config.yaml
encoder_arch: "vit"
mask_ratio: 0.6
encoder_activation: "gelu"
encoder_inner_norm: false
encoder_positions: "learned"
init: "xavier_uniform"
eps: 1e-08
precondition_frequency: 16
adamw_lr_other_params: 0.0029
grad_clip: 1.0
weight_decay: 0.3
adamw_weight_decay_other_params: 0
Rows from block 6 of the encoder, named by matrix and row number. Rows with one number belong to one neuron. Each number is 50 + 10 x the weight over its row's rms, rounded and kept within 0 to 99. All counts start at 0. After the name is the row's rms in percent of the matrix's.
# fc1: MLP up (encoder.blocks.6.mlp.fc1.weight, 576x192), inputs 96-191
# fc2: MLP down (encoder.blocks.6.mlp.fc2.weight, 192x576, transposed), outputs 96-191
fc1.432 072:37 44 46 44 51 36 69 44 64 55 46 61 52 42 32 42 49 60 58 54 41 59 39 36 49 52 44 44 33 38 38 43 58 47 67 61 58 66 54 54 33 66 61 57 70 47 59 52 54 52 55 45 48 59 72 53 36 57 61 38 42 43 43 48 47 44 42 48 42 58 58 47 32 47 63 43 48 46 31 75 44 36 50 44 41 43 45 60 37 43 38 68 44 54 30 60
fc2.432 078:54 50 48 48 41 60 25 52 33 55 57 52 48 59 63 62 45 50 41 37 53 37 74 58 48 40 60 42 64 59 62 57 44 46 31 51 38 30 50 53 55 28 39 42 25 54 42 50 50 53 42 42 58 36 30 53 63 45 31 49 53 48 58 46 50 64 62 50 60 43 38 46 70 48 40 57 56 58 56 37 65 64 47 44 56 44 51 43 64 50 64 31 51 45 66 43
fc1.433 077:75 68 35 40 61 57 36 49 22 50 46 38 32 41 65 51 51 54 44 61 47 39 48 65 47 50 47 51 41 55 49 38 59 50 49 40 63 56 49 64 44 55 33 37 52 55 52 33 55 44 61 69 35 45 45 48 58 41 42 42 56 45 56 58 72 46 34 62 52 72 70 37 56 55 22 54 40 57 41 64 41 32 54 57 47 58 60 43 61 47 56 42 59 43 40 44
fc2.433 089:33 30 65 54 36 34 68 44 73 50 43 55 56 55 44 42 52 50 57 34 54 59 56 23 50 42 43 47 60 44 51 60 39 57 56 51 32 35 43 43 63 37 57 55 50 50 47 65 41 51 41 38 59 47 57 50 48 60 60 51 46 58 43 44 36 65 54 38 43 35 38 58 50 39 68 45 54 41 48 34 51 55 48 43 59 40 38 58 37 54 48 73 36 63 61 51
fc1.434 089:64 62 51 56 50 51 48 48 54 50 53 47 42 57 52 57 45 45 30 36 62 48 41 63 37 53 37 51 49 48 47 39 47 54 51 30 54 43 49 59 49 47 53 55 41 61 55 68 53 50 41 53 48 55 50 62 41 63 64 38 36 65 60 46 48 51 28 33 34 65 59 45 45 40 68 54 65 34 53 54 58 19 37 69 47 44 44 62 53 48 39 57 56 49 43 63
fc2.434 105:33 29 51 60 46 43 51 48 42 49 65 58 71 54 62 41 45 45 63 61 40 53 52 48 58 41 60 30 57 69 56 61 57 47 47 72 54 64 47 35 54 60 61 42 63 39 48 25 46 51 61 54 44 44 40 44 61 52 38 60 66 34 48 62 51 38 70 71 70 35 39 49 49 65 41 45 36 57 53 49 42 71 62 37 53 46 44 48 45 55 61 47 40 57 51 31
fc1.435 111:40 46 56 36 59 55 51 41 47 34 56 48 55 60 64 48 57 49 49 55 48 44 45 67 48 49 41 25 57 61 56 40 48 46 31 52 50 64 73 58 53 48 41 54 61 48 47 48 61 52 61 41 48 58 57 45 63 44 70 55 30 53 55 47 68 51 54 63 54 59 64 39 43 47 68 52 57 53 60 46 61 34 45 47 50 42 46 62 45 56 50 41 57 65 25 56
fc2.435 099:45 46 49 39 23 58 54 59 43 44 45 47 52 49 73 59 42 63 62 39 53 44 56 68 29 30 64 55 69 64 36 39 54 44 40 49 68 45 52 70 51 52 44 65 60 45 45 50 52 58 45 50 47 52 56 50 46 38 49 54 54 41 32 36 47 55 59 34 43 65 52 55 41 49 39 67 52 54 35 64 42 44 54 67 47 51 30 49 49 45 25 43 62 58 48 44
fc1.436 084:30 46 41 57 43 51 45 42 44 63 38 58 56 62 46 47 37 50 53 67 44 54 63 43 50 52 52 53 35 65 44 42 51 37 44 54 55 43 53 36 71 33 55 56 66 44 64 43 46 53 42 52 73 52 27 44 62 50 46 51 51 51 42 61 52 51 45 49 62 44 49 30 61 60 47 44 46 52 36 53 60 51 64 50 47 58 34 48 62 52 44 60 39 40 53 49
fc2.436 087:64 62 75 39 53 49 59 62 53 38 47 36 35 44 54 48 60 56 52 39 41 53 39 53 49 50 49 47 65 31 66 58 57 68 61 47 49 56 43 64 26 63 51 54 32 49 42 59 51 40 51 41 43 39 71 57 46 43 50 49 54 36 52 56 48 49 57 55 41 51 58 66 30 41 54 65 55 52 60 44 34 37 50 52 46 42 65 37 50 53 59 43 69 61 50 46
fc1.437 079:43 36 64 59 58 68 54 48 57 47 46 59 52 55 49 54 61 58 40 41 58 20 45 53 48 45 59 63 44 37 60 58 45 48 23 39 50 41 68 58 48 53 45 40 66 47 47 59 38 57 29 43 65 28 58 57 60 45 66 48 53 75 52 45 60 66 53 47 66 50 75 45 56 39 65 49 58 50 38 47 47 56 57 48 38 46 37 47 46 40 52 49 41 54 35 52
fc2.437 067:47 55 31 41 48 47 44 71 51 56 39 57 57 60 41 56 44 61 54 55 51 49 64 46 56 51 59 47 55 58 50 44 70 40 51 50 51 40 56 50 46 54 45 65 52 52 49 44 48 38 64 58 46 76 62 56 49 38 41 60 48 32 52 40 69 46 44 37 51 55 48 61 42 43 37 53 42 71 43 68 52 46 59 50 40 55 43 50 55 48 29 54 52 41 57 56
fc1.438 081:39 49 38 45 38 53 53 61 47 56 47 53 57 51 50 53 53 49 65 62 59 44 49 66 40 48 55 49 28 46 56 31 52 61 36 46 50 46 70 70 25 54 47 57 47 59 46 40 45 54 54 62 47 30 70 53 41 50 49 61 49 42 35 65 40 62 60 37 46 72 45 24 45 64 30 51 56 49 61 63 54 44 39 53 41 48 26 45 55 50 45 57 50 61 57 57
fc2.438 085:60 44 63 64 62 42 44 52 62 46 51 40 41 43 44 50 50 49 37 36 39 46 45 27 71 52 53 63 56 44 36 66 48 42 61 51 48 46 35 37 68 61 61 41 55 44 58 70 61 39 44 51 44 53 25 37 53 49 43 43 56 61 64 32 49 48 44 53 61 43 59 69 55 32 65 54 45 60 33 40 55 51 53 50 63 48 83 45 38 49 55 41 47 48 47 49
fc1.439 168:41 36 52 47 51 49 45 51 38 47 52 51 57 57 61 66 46 59 46 52 59 42 50 42 49 44 65 72 38 38 56 71 38 61 46 39 63 38 35 51 71 56 53 27 46 56 37 52 46 50 38 46 61 60 51 54 64 51 53 40 49 46 64 62 48 66 59 49 39 44 42 44 54 48 50 51 48 54 51 39 67 59 40 46 31 50 37 34 48 33 36 44 61 77 54 50
fc2.439 116:44 59 61 30 62 42 44 47 33 20 55 61 45 49 57 41 64 52 47 64 49 36 51 61 49 44 58 66 54 57 50 50 71 59 63 33 44 50 41 49 49 53 54 58 44 50 56 57 42 47 53 73 45 65 69 76 51 44 50 44 60 31 48 57 53 43 53 54 50 31 47 50 59 45 34 40 69 50 47 61 54 49 63 60 51 55 68 47 60 53 35 38 38 52 36 43
fc1.440 089:29 43 60 69 51 52 46 36 53 44 41 53 41 52 56 53 35 48 48 56 49 52 56 56 56 61 60 43 56 46 47 44 54 55 59 55 45 49 54 57 52 60 42 74 50 50 44 61 37 41 68 51 56 49 55 48 47 49 58 66 40 51 33 44 36 65 51 39 65 42 65 47 46 55 61 63 53 52 50 48 50 51 67 53 37 31 60 42 29 61 34 36 51 53 70 50
fc2.440 107:67 58 39 34 49 49 50 65 51 49 58 41 54 48 55 49 55 51 47 41 52 58 37 35 38 42 40 58 50 56 62 55 39 49 44 51 60 46 51 51 44 38 49 38 46 51 56 40 57 55 36 46 44 48 43 60 60 59 33 42 59 50 60 57 52 36 61 43 28 55 31 49 46 51 44 44 55 40 57 50 39 50 35 49 62 68 40 53 79 35 62 60 53 43 33 50
fc1.441 062:51 49 51 38 48 54 33 39 52 50 60 62 55 36 41 79 47 49 38 48 42 60 35 39 55 48 55 56 36 51 57 36 63 56 38 43 68 49 54 53 57 47 51 59 60 46 48 45 36 38 46 46 67 40 41 53 55 45 54 56 31 65 39 47 51 63 62 54 52 75 63 45 53 57 68 45 49 51 73 37 45 48 42 41 27 47 55 43 60 39 64 70 59 50 60 51
fc2.441 079:37 56 47 48 51 60 63 56 54 46 28 44 35 49 44 32 56 59 53 56 65 43 56 55 47 60 49 63 53 33 41 60 42 40 65 56 18 50 48 59 48 47 35 26 34 51 45 50 62 60 55 46 51 56 61 46 54 57 52 47 66 42 67 44 52 53 45 50 45 44 45 53 40 44 37 44 51 55 30 57 55 38 41 60 69 43 55 48 41 62 41 27 45 52 48 46
fc1.442 077:69 40 50 56 34 48 64 37 65 50 50 51 78 54 36 60 50 57 47 78 44 58 49 54 51 54 43 41 50 19 63 50 55 41 39 59 69 49 43 61 41 48 46 57 61 50 48 57 55 40 54 50 46 45 50 42 42 31 51 55 46 56 35 52 55 52 63 37 59 64 53 50 46 45 48 51 31 50 42 41 61 62 49 52 42 53 41 45 46 44 64 45 29 40 54 55
fc2.442 086:29 59 50 42 65 54 42 63 42 58 37 47 26 44 54 49 57 58 62 27 59 51 54 48 53 40 57 61 44 68 33 53 54 58 57 34 35 54 59 40 57 50 48 42 41 45 46 40 46 62 45 55 65 51 56 47 61 55 64 47 62 47 65 44 47 59 44 49 44 42 43 52 56 61 36 54 65 51 52 50 38 30 54 51 60 48 58 54 54 55 41 58 72 53 41 50
fc1.443 074:52 71 56 58 63 64 73 44 32 44 53 47 44 30 64 61 51 53 57 58 54 33 53 60 39 35 36 60 42 64 73 38 58 61 55 55 57 27 57 58 43 56 65 32 53 56 43 44 41 59 56 49 50 41 55 43 44 43 64 64 54 48 44 63 43 41 45 63 63 41 35 58 74 55 54 45 72 54 56 61 42 47 59 58 41 52 49 54 43 43 32 57 40 41 53 66
fc2.443 068:38 43 43 54 51 45 27 49 63 47 46 65 49 49 45 48 46 62 35 39 34 57 49 49 62 59 58 53 50 40 46 65 34 58 48 37 29 72 51 47 62 51 38 57 57 53 62 46 61 35 50 58 47 51 42 54 59 56 28 44 43 63 47 36 62 65 55 40 33 68 61 54 49 46 38 53 42 51 46 55 53 45 44 31 30 44 64 41 54 42 64 47 58 47 52 42
fc1.444 100:44 61 26 38 55 60 47 78 50 57 53 64 58 41 60 73 53 46 63 40 46 31 52 51 45 48 41 64 56 58 58 63 59 68 51 50 58 58 58 39 59 53 49 72 41 40 67 54 49 37 54 35 51 61 43 60 40 65 42 66 28 49 47 51 52 52 57 50 47 46 53 55 49 34 66 33 49 41 46 53 55 40 57 49 44 40 67 43 50 52 34 51 42 41 53 58
fc2.444 100:37 73 44 40 50 46 53 61 52 50 37 57 56 45 50 54 47 52 52 46 50 52 70 54 54 34 54 59 70 52 51 45 61 68 35 48 62 45 49 59 38 59 38 67 41 42 32 54 47 51 54 42 50 72 44 59 49 41 38 47 58 39 44 44 60 61 53 48 40 48 46 56 39 47 46 39 68 46 33 60 62 37 57 36 56 52 70 52 61 49 30 28 39 41 40 59
fc1.445 074:56 61 62 43 45 42 63 47 36 70 39 46 48 57 53 53 61 34 31 56 66 53 64 52 52 40 58 42 51 60 42 47 51 39 44 41 54 31 41 65 59 48 46 36 46 41 56 56 53 39 51 30 38 51 64 60 48 55 43 55 59 51 51 53 46 44 44 61 47 43 53 60 49 31 35 60 56 29 52 50 53 57 48 64 59 33 45 45 24 57 59 42 53 61 47 55
fc2.445 083:51 38 42 50 60 63 41 60 57 26 69 62 41 44 36 44 38 66 63 40 37 45 44 55 50 56 46 65 47 41 61 43 49 51 64 45 48 67 59 38 52 51 63 62 54 62 50 51 46 69 58 61 63 52 36 41 56 44 60 43 57 56 53 51 47 64 47 30 56 55 43 42 54 67 46 43 47 58 55 45 35 39 37 38 48 58 47 44 66 50 46 59 48 39 51 47
fc1.446 085:40 59 43 45 52 44 50 43 68 45 51 41 37 36 54 44 59 67 41 33 60 68 72 46 52 51 46 66 30 52 47 52 39 57 35 51 53 49 57 43 65 63 53 32 29 57 40 48 36 58 31 43 41 49 59 48 61 80 34 65 33 40 46 62 45 55 64 64 66 49 44 42 34 48 54 51 41 49 48 36 55 37 59 55 60 38 42 52 34 60 60 58 45 49 60 58
fc2.446 093:54 47 63 48 55 55 42 51 25 49 43 69 57 47 45 50 40 31 51 71 37 39 37 51 50 47 61 58 59 37 51 44 58 39 52 43 53 54 45 60 52 37 43 53 72 54 69 56 60 31 53 42 54 50 46 44 40 20 64 38 66 55 55 25 60 64 42 43 36 53 68 49 79 53 48 55 58 60 50 53 59 58 40 45 42 56 45 36 50 41 45 43 46 50 43 53
fc1.447 080:63 46 46 31 48 69 53 51 69 44 52 46 47 50 46 36 52 48 56 60 45 58 47 55 47 39 42 47 49 60 73 27 41 71 58 50 44 45 43 40 67 61 65 26 44 38 58 50 48 57 45 48 54 41 65 66 50 38 37 67 56 43 54 42 43 48 48 22 35 44 30 63 44 43 45 64 55 41 53 47 48 53 35 61 65 65 47 48 62 51 44 46 45 43 41 36
fc2.447 088:32 48 56 61 54 34 51 59 28 59 49 49 49 44 43 68 51 45 39 43 50 40 52 47 56 57 55 63 46 38 27 67 60 36 42 45 46 45 70 55 30 41 40 67 58 56 36 55 60 52 54 46 54 65 40 33 55 43 59 27 51 60 47 57 64 47 51 77 57 59 62 33 52 62 51 26 58 53 40 48 53 44 51 41 34 47 61 63 36 57 53 50 54 60 54 71
fc1.448 091:69 55 60 36 45 55 41 57 54 72 63 64 47 49 55 72 37 54 45 54 65 48 64 53 55 63 58 57 47 39 52 54 46 42 42 63 23 35 51 43 51 49 49 49 67 38 62 62 48 66 57 41 50 50 39 45 59 59 40 45 67 46 56 43 49 45 48 54 47 38 51 49 48 56 52 40 70 45 65 49 44 46 43 42 65 44 53 59 56 25 56 61 50 70 48 21
fc2.448 117:35 48 45 58 57 39 57 33 38 25 44 34 62 52 54 30 54 50 62 40 36 50 42 45 36 30 39 38 50 62 59 38 50 56 62 42 74 58 55 40 46 52 52 57 38 54 43 33 50 42 45 54 50 52 64 63 35 48 63 57 39 57 41 52 47 51 62 44 53 52 49 45 52 44 58 66 40 50 49 55 49 59 60 60 41 62 44 40 40 74 46 42 56 34 56 85
fc1.449 086:51 49 50 48 39 35 65 30 46 46 39 52 65 50 59 45 55 46 47 58 28 64 60 48 56 59 57 68 68 28 45 40 62 47 61 50 59 57 50 35 63 47 44 63 38 43 58 38 46 43 56 51 51 58 46 47 37 57 56 52 51 54 45 60 50 70 46 39 56 51 50 49 61 46 63 57 49 53 62 46 57 57 42 58 50 48 66 42 34 50 39 66 54 47 64 65
fc2.449 105:39 53 53 51 65 52 26 70 50 47 61 58 27 54 36 52 42 49 51 46 54 46 38 57 45 51 44 26 28 77 61 60 32 47 31 53 47 48 56 65 38 53 48 46 58 59 47 62 49 51 49 42 59 35 62 54 54 49 41 46 54 54 57 39 53 36 50 48 42 43 59 52 37 58 42 41 56 49 46 52 34 33 50 46 55 50 39 69 66 46 62 42 51 49 37 42
fc1.450 073:30 42 41 67 63 51 34 30 49 56 54 56 68 40 63 38 30 58 39 37 53 40 61 48 40 54 38 44 56 61 38 56 71 57 49 50 55 52 40 51 43 49 43 48 52 43 60 60 37 34 45 46 50 25 49 55 41 55 54 71 35 46 56 57 48 49 62 45 46 68 46 45 62 63 53 33 39 75 51 69 52 45 53 30 52 50 52 54 58 45 47 62 45 57 49 49
fc2.450 072:62 65 53 49 51 54 55 61 53 51 19 45 37 59 35 59 66 45 50 56 42 57 44 48 59 41 62 70 37 33 52 48 38 39 50 61 33 34 64 66 56 53 52 45 49 41 43 41 57 66 50 45 57 64 58 54 57 48 57 44 58 55 46 45 46 54 33 49 46 57 53 50 40 38 43 56 40 34 43 32 54 58 48 60 48 42 52 49 47 57 57 39 43 41 48 53
fc1.451 080:39 54 53 40 58 50 60 69 14 25 50 30 42 37 54 70 42 36 54 56 50 66 43 36 55 58 52 57 49 64 42 40 44 46 58 48 58 40 52 47 67 63 37 32 60 63 42 60 48 43 45 50 43 47 41 41 45 39 51 53 55 43 53 51 39 35 43 42 54 61 57 38 66 55 50 46 67 46 52 43 55 53 57 67 52 44 49 53 49 58 33 62 57 54 39 43
fc2.451 094:51 39 45 66 43 40 36 34 74 60 57 79 42 55 45 34 57 59 51 49 59 36 52 63 50 46 46 46 48 48 62 62 58 58 41 46 37 63 60 52 48 51 63 63 47 44 56 48 52 49 48 49 56 46 71 52 55 66 54 48 49 58 63 39 60 69 45 56 49 41 50 63 48 47 41 53 38 61 47 61 39 56 45 30 51 57 52 48 53 51 66 40 53 46 62 73
fc1.452 070:31 63 57 66 59 48 55 56 58 40 44 58 70 50 58 52 43 67 34 36 52 39 46 47 62 51 62 43 41 40 63 61 39 42 49 46 57 43 62 57 63 42 52 63 56 47 55 52 52 37 45 34 29 44 47 64 57 49 58 26 48 45 45 72 46 41 51 52 67 59 55 49 59 48 63 41 44 55 40 56 50 58 63 49 42 51 33 49 48 37 57 47 48 57 51 52
fc2.452 072:58 51 40 37 61 62 46 39 41 56 40 36 37 37 51 44 62 62 64 54 48 49 52 61 34 48 45 51 59 52 41 50 70 52 53 51 55 55 37 57 37 39 56 32 47 47 39 42 44 55 53 67 65 49 43 45 47 52 47 77 55 48 61 37 58 59 49 52 40 51 45 48 48 65 25 52 51 48 54 44 43 35 33 55 48 51 46 42 50 63 40 41 55 47 39 28
fc1.453 080:37 53 52 51 56 42 50 63 41 45 54 44 54 57 41 39 51 35 44 46 42 49 39 40 58 32 49 56 55 73 53 58 41 46 42 59 56 35 55 49 40 48 58 61 60 49 39 54 57 44 44 43 57 33 62 65 36 62 50 54 36 58 40 35 61 42 36 66 38 60 43 60 50 34 69 31 53 53 53 44 74 63 25 44 40 62 47 48 61 55 34 59 56 60 52 75
fc2.453 085:57 48 42 46 30 59 40 47 60 54 42 49 40 39 61 60 45 59 53 58 64 50 66 48 46 78 57 51 38 24 47 54 65 53 54 39 38 67 39 55 52 49 48 41 39 52 62 46 45 61 58 52 41 58 48 39 53 41 53 43 58 51 61 59 49 58 59 30 56 65 66 39 58 58 34 72 40 54 47 59 41 40 69 57 57 34 46 51 45 38 60 35 42 45 51 31
fc1.454 068:48 70 45 45 43 55 57 49 31 64 54 51 37 54 51 62 43 59 61 35 41 46 56 36 52 39 52 74 60 48 70 35 34 55 65 56 61 48 42 44 59 57 60 20 51 45 51 36 38 49 67 51 46 59 47 53 55 43 33 56 54 46 62 56 49 40 40 42 55 38 49 52 59 50 42 33 56 45 69 53 61 57 44 54 62 32 56 36 60 46 44 68 35 59 45 42
fc2.454 077:57 36 47 54 59 53 36 43 56 48 56 61 53 42 50 43 47 40 59 70 57 55 47 59 47 63 50 35 31 52 36 64 50 38 41 40 33 52 69 59 43 37 36 75 52 52 47 73 59 48 35 51 56 42 49 53 48 63 66 44 46 55 36 41 66 64 61 65 43 58 60 52 41 47 56 59 40 55 43 50 39 47 55 59 40 65 40 63 42 53 55 29 70 35 53 50
fc1.455 069:50 42 54 59 63 48 77 43 51 52 58 51 55 55 56 36 42 53 66 26 41 57 58 56 48 56 49 42 58 48 58 41 61 50 46 47 57 49 46 59 55 61 38 59 63 53 60 47 46 54 62 54 54 29 44 40 39 64 65 55 67 58 64 38 63 54 66 46 57 42 57 58 42 65 54 24 51 40 27 69 67 49 53 65 37 50 58 44 51 51 39 50 56 59 56 47
fc2.455 087:52 65 39 41 44 57 32 53 42 53 44 45 55 39 52 52 52 57 37 76 45 36 52 43 53 38 54 52 29 59 44 57 40 46 49 58 44 63 46 31 51 38 71 49 49 52 45 53 63 51 32 47 40 64 47 60 55 44 32 51 40 42 40 57 35 46 35 48 59 54 41 42 60 41 51 71 48 61 59 42 34 58 50 41 61 41 39 60 46 41 58 59 47 56 50 53
fc1.456 088:56 66 62 60 49 29 45 36 51 54 59 57 52 37 53 47 57 34 67 61 62 55 56 55 40 46 59 63 59 39 53 57 38 57 58 50 55 42 37 39 27 51 48 51 44 48 47 44 44 57 58 46 48 42 58 56 59 48 27 53 37 54 58 29 57 59 46 40 57 55 70 54 39 52 58 59 62 50 57 49 60 64 58 48 60 52 60 54 35 49 21 48 48 52 28 54
fc2.456 101:44 43 32 43 44 58 59 60 51 48 42 39 41 56 55 53 47 67 31 38 41 54 43 44 54 57 40 33 39 72 47 42 63 45 45 46 53 56 67 51 67 41 47 43 57 55 41 60 48 48 46 60 54 52 44 52 50 59 63 46 56 48 22 62 39 45 56 55 31 48 30 50 60 54 41 36 41 47 44 53 36 31 47 49 49 45 41 37 64 50 74 61 48 55 74 44
fc1.457 061:59 56 56 50 54 46 64 44 57 43 48 60 67 50 66 33 38 72 49 49 56 50 58 57 40 55 45 42 46 40 55 38 58 36 45 33 36 46 63 55 31 51 60 45 53 44 56 37 47 46 52 50 45 39 49 44 42 51 57 55 50 38 39 58 37 52 58 37 63 34 49 28 34 58 42 45 56 63 48 46 49 50 52 52 47 64 24 43 34 62 41 54 34 39 53 63
fc2.457 074:49 44 43 51 53 52 44 59 49 60 49 48 31 49 39 61 57 36 53 42 43 47 60 45 67 42 49 69 45 55 41 49 53 62 61 68 61 66 36 40 65 55 43 41 50 52 51 66 54 47 40 56 56 56 50 51 54 55 39 38 50 53 60 40 58 56 30 65 38 54 58 64 66 49 55 53 46 38 52 52 61 41 46 49 58 45 77 50 62 24 55 56 57 58 48 30
fc1.458 099:49 62 49 46 46 57 54 63 39 52 43 39 45 47 61 60 54 40 44 43 57 53 53 58 52 47 64 26 47 58 35 47 52 50 55 48 50 67 47 45 52 41 70 45 45 58 47 45 50 42 63 46 47 57 49 56 57 27 54 46 44 35 54 47 56 43 60 64 50 38 37 39 61 47 46 57 68 51 33 52 61 52 35 67 29 49 61 51 54 54 70 36 55 40 58 62
fc2.458 113:49 31 49 46 51 41 56 39 57 43 56 58 47 58 42 56 43 55 51 56 60 41 40 40 49 61 38 72 62 49 57 56 50 63 49 48 45 28 53 56 56 56 35 51 53 38 57 58 46 54 35 53 44 42 50 40 42 69 41 48 57 64 55 58 49 59 29 37 49 53 61 54 47 55 52 40 36 51 54 45 53 54 55 38 74 48 41 46 54 54 31 59 54 62 40 50
fc1.459 080:35 47 62 68 61 46 49 36 62 45 46 55 34 53 49 46 50 44 44 40 56 43 46 43 46 52 39 65 27 35 66 54 54 55 51 67 53 44 32 43 41 49 53 34 70 42 46 47 40 64 54 61 56 46 40 58 56 51 63 44 68 53 47 57 35 44 34 50 43 69 47 40 46 51 48 52 54 55 09 47 59 59 50 51 47 57 48 38 51 52 50 39 41 57 69 45
fc2.459 089:53 59 39 23 34 50 45 62 50 63 44 55 52 47 59 46 49 58 51 51 39 56 51 59 50 61 60 56 72 55 31 45 41 50 54 36 43 36 66 72 54 40 43 69 30 58 46 49 55 34 46 36 52 59 66 48 42 40 37 60 29 45 44 31 69 55 72 43 48 49 63 59 53 52 46 46 49 46 72 52 46 46 53 51 59 41 50 61 48 48 54 60 56 40 31 59
fc1.460 077:66 38 38 53 51 60 64 39 45 43 39 57 37 55 37 55 42 58 46 57 49 57 50 57 37 52 61 57 61 50 46 49 59 60 51 55 46 64 40 46 49 48 60 47 50 58 51 48 18 65 52 50 41 34 39 42 53 54 45 38 51 43 51 60 52 45 58 44 59 61 54 55 48 54 48 39 34 54 46 45 46 43 66 69 73 50 42 47 55 68 23 28 51 31 58 43
fc2.460 085:32 58 53 56 43 36 39 66 54 55 61 48 58 38 49 56 51 50 48 40 49 41 46 46 62 56 34 41 31 56 61 57 39 37 54 42 42 32 60 50 52 48 37 52 55 50 57 47 72 32 48 47 53 63 73 54 48 42 47 66 52 49 47 31 49 52 41 57 39 41 47 46 50 48 48 59 65 48 58 53 53 51 29 31 22 50 52 52 47 33 65 64 50 62 39 53
fc1.461 083:26 44 38 71 63 53 46 42 33 49 53 52 46 64 71 59 53 43 48 40 35 54 74 46 49 46 53 68 60 62 59 36 48 46 67 59 54 53 58 50 54 54 60 50 42 39 47 66 39 46 47 51 48 39 50 48 64 75 64 67 64 41 39 48 44 50 54 54 72 50 66 40 43 61 49 56 58 53 58 52 41 53 60 38 50 42 36 47 61 57 49 39 55 57 54 56
fc2.461 095:69 61 69 45 40 46 42 58 66 45 36 44 42 32 36 41 47 60 52 53 60 52 23 53 52 53 47 37 47 36 58 59 37 55 38 39 52 43 41 38 51 50 36 56 53 53 43 42 61 48 50 48 56 55 59 49 41 21 34 35 45 52 64 48 48 41 45 42 37 44 36 52 50 47 49 39 49 50 46 53 51 38 41 63 51 57 54 44 39 43 53 53 51 42 46 36
fc1.462 065:63 50 38 54 60 51 79 60 61 65 40 63 54 56 47 40 48 45 44 38 31 57 40 37 33 46 36 43 53 47 59 35 75 49 36 47 64 51 56 66 45 47 49 54 54 43 65 64 49 49 41 54 69 45 52 58 52 77 41 40 56 48 54 55 54 46 43 48 47 48 43 53 45 65 52 47 51 38 47 57 42 39 51 49 67 43 31 58 52 50 53 76 44 60 56 60
fc2.462 070:45 50 58 43 43 55 33 42 35 43 62 45 52 43 53 61 49 66 42 53 52 42 61 57 57 64 61 55 34 51 50 58 29 44 66 41 31 51 51 35 58 52 46 37 55 57 43 37 55 50 49 43 28 54 46 39 49 23 51 55 49 37 45 39 39 55 60 45 58 53 55 50 56 50 40 46 49 64 53 50 63 51 51 49 32 51 74 51 53 52 36 40 44 37 42 42
fc1.463 091:62 53 43 67 56 39 39 46 45 48 48 36 50 53 47 32 42 36 51 50 45 47 43 40 49 50 56 50 58 55 57 46 61 56 38 46 51 59 39 40 42 42 53 44 59 64 53 58 39 49 47 49 45 46 44 56 53 23 51 54 56 58 42 67 53 46 53 29 45 69 51 29 46 69 56 50 44 43 34 38 62 42 54 50 52 56 62 38 52 47 46 59 50 34 44 53
fc2.463 096:38 51 56 37 33 60 56 53 58 53 56 62 43 54 45 65 61 50 45 46 59 65 55 52 54 59 50 49 47 45 32 61 37 40 61 55 45 34 66 55 47 44 37 54 37 39 42 40 50 49 41 52 50 49 48 45 75 71 52 48 56 47 55 39 51 47 43 63 52 37 59 71 43 40 47 53 60 46 61 60 40 53 52 55 48 40 28 50 52 48 66 40 59 60 46 42
fc1.464 078:80 49 50 57 54 57 47 45 57 58 36 59 55 43 64 36 44 61 47 45 70 37 51 45 36 49 48 56 53 54 44 31 69 39 33 50 63 59 56 46 51 35 50 32 57 47 55 55 49 40 32 53 44 45 44 47 32 52 70 53 52 59 58 64 42 54 48 43 47 47 43 46 47 72 30 56 40 68 49 37 53 54 43 56 51 64 60 57 47 44 51 67 39 59 37 53
fc2.464 092:18 54 56 44 44 42 51 55 50 49 68 44 44 54 35 69 48 35 55 58 33 58 48 50 61 44 47 50 45 45 51 67 27 54 56 45 42 45 48 66 44 58 52 62 45 52 44 44 51 61 80 50 60 53 74 52 68 38 26 49 55 43 43 38 60 42 63 57 50 59 51 55 51 29 67 41 52 27 57 60 50 46 56 52 50 38 40 43 46 59 58 36 50 47 53 54
fc1.465 074:35 41 44 45 36 64 58 48 47 61 58 56 42 46 66 58 52 68 46 28 46 46 52 57 51 49 55 60 43 47 56 46 43 36 84 74 41 37 47 59 36 62 52 57 42 49 49 50 34 49 59 72 57 47 59 28 63 79 43 33 45 59 38 42 53 47 28 51 62 40 49 40 61 49 46 34 44 47 46 69 62 57 54 56 48 38 40 69 62 50 54 47 58 53 60 50
fc2.465 085:70 55 58 56 58 44 44 42 55 40 41 39 58 55 36 57 53 44 59 72 58 47 54 47 51 50 51 39 58 52 53 49 61 62 13 35 46 62 50 55 64 38 47 40 65 44 55 55 64 42 46 30 48 54 47 68 41 20 48 66 53 36 55 58 55 62 69 53 39 53 57 61 40 47 46 67 55 62 51 41 48 45 42 54 51 62 65 26 44 50 50 41 54 53 48 50
fc1.466 084:45 39 56 67 47 47 45 51 35 53 32 43 39 38 29 51 63 37 51 47 56 29 52 56 35 55 49 57 44 66 32 54 37 44 46 46 59 60 59 40 53 26 53 58 52 48 53 55 57 35 41 69 47 53 46 37 45 62 63 48 48 69 61 57 47 50 67 46 47 56 32 55 23 64 55 52 53 48 34 50 48 52 29 49 51 56 57 42 54 46 40 66 46 56 58 38
fc2.466 081:51 56 46 34 54 45 47 53 66 35 54 58 59 51 66 47 35 59 31 57 44 63 54 46 55 61 51 49 56 29 59 57 68 62 54 53 41 25 47 57 38 60 41 41 41 48 61 57 41 59 59 29 53 47 45 56 60 31 40 44 53 39 41 32 52 43 37 48 51 61 72 41 68 34 48 56 40 48 56 49 62 38 63 53 58 34 51 49 46 40 68 49 49 48 41 47
fc1.467 095:43 52 51 44 53 43 47 63 61 55 45 70 56 41 49 46 66 61 42 44 43 43 39 57 53 43 45 29 37 58 69 28 56 34 48 53 53 43 49 33 47 63 47 45 56 54 50 54 58 53 50 50 30 48 51 52 47 31 32 52 53 52 35 51 48 46 71 56 46 53 69 50 52 33 33 64 43 57 43 57 50 45 42 42 43 56 27 65 34 36 65 38 51 64 59 63
fc2.467 093:61 46 49 60 61 54 62 34 36 51 42 35 37 50 65 55 45 48 58 54 52 55 72 39 42 53 56 73 60 34 37 59 62 64 42 50 48 56 41 68 49 38 56 42 50 42 48 51 35 46 55 50 64 45 45 46 60 69 70 50 62 41 58 64 51 64 34 51 48 46 39 45 41 81 64 35 59 55 40 32 55 47 50 57 56 43 72 39 59 63 39 53 44 47 47 50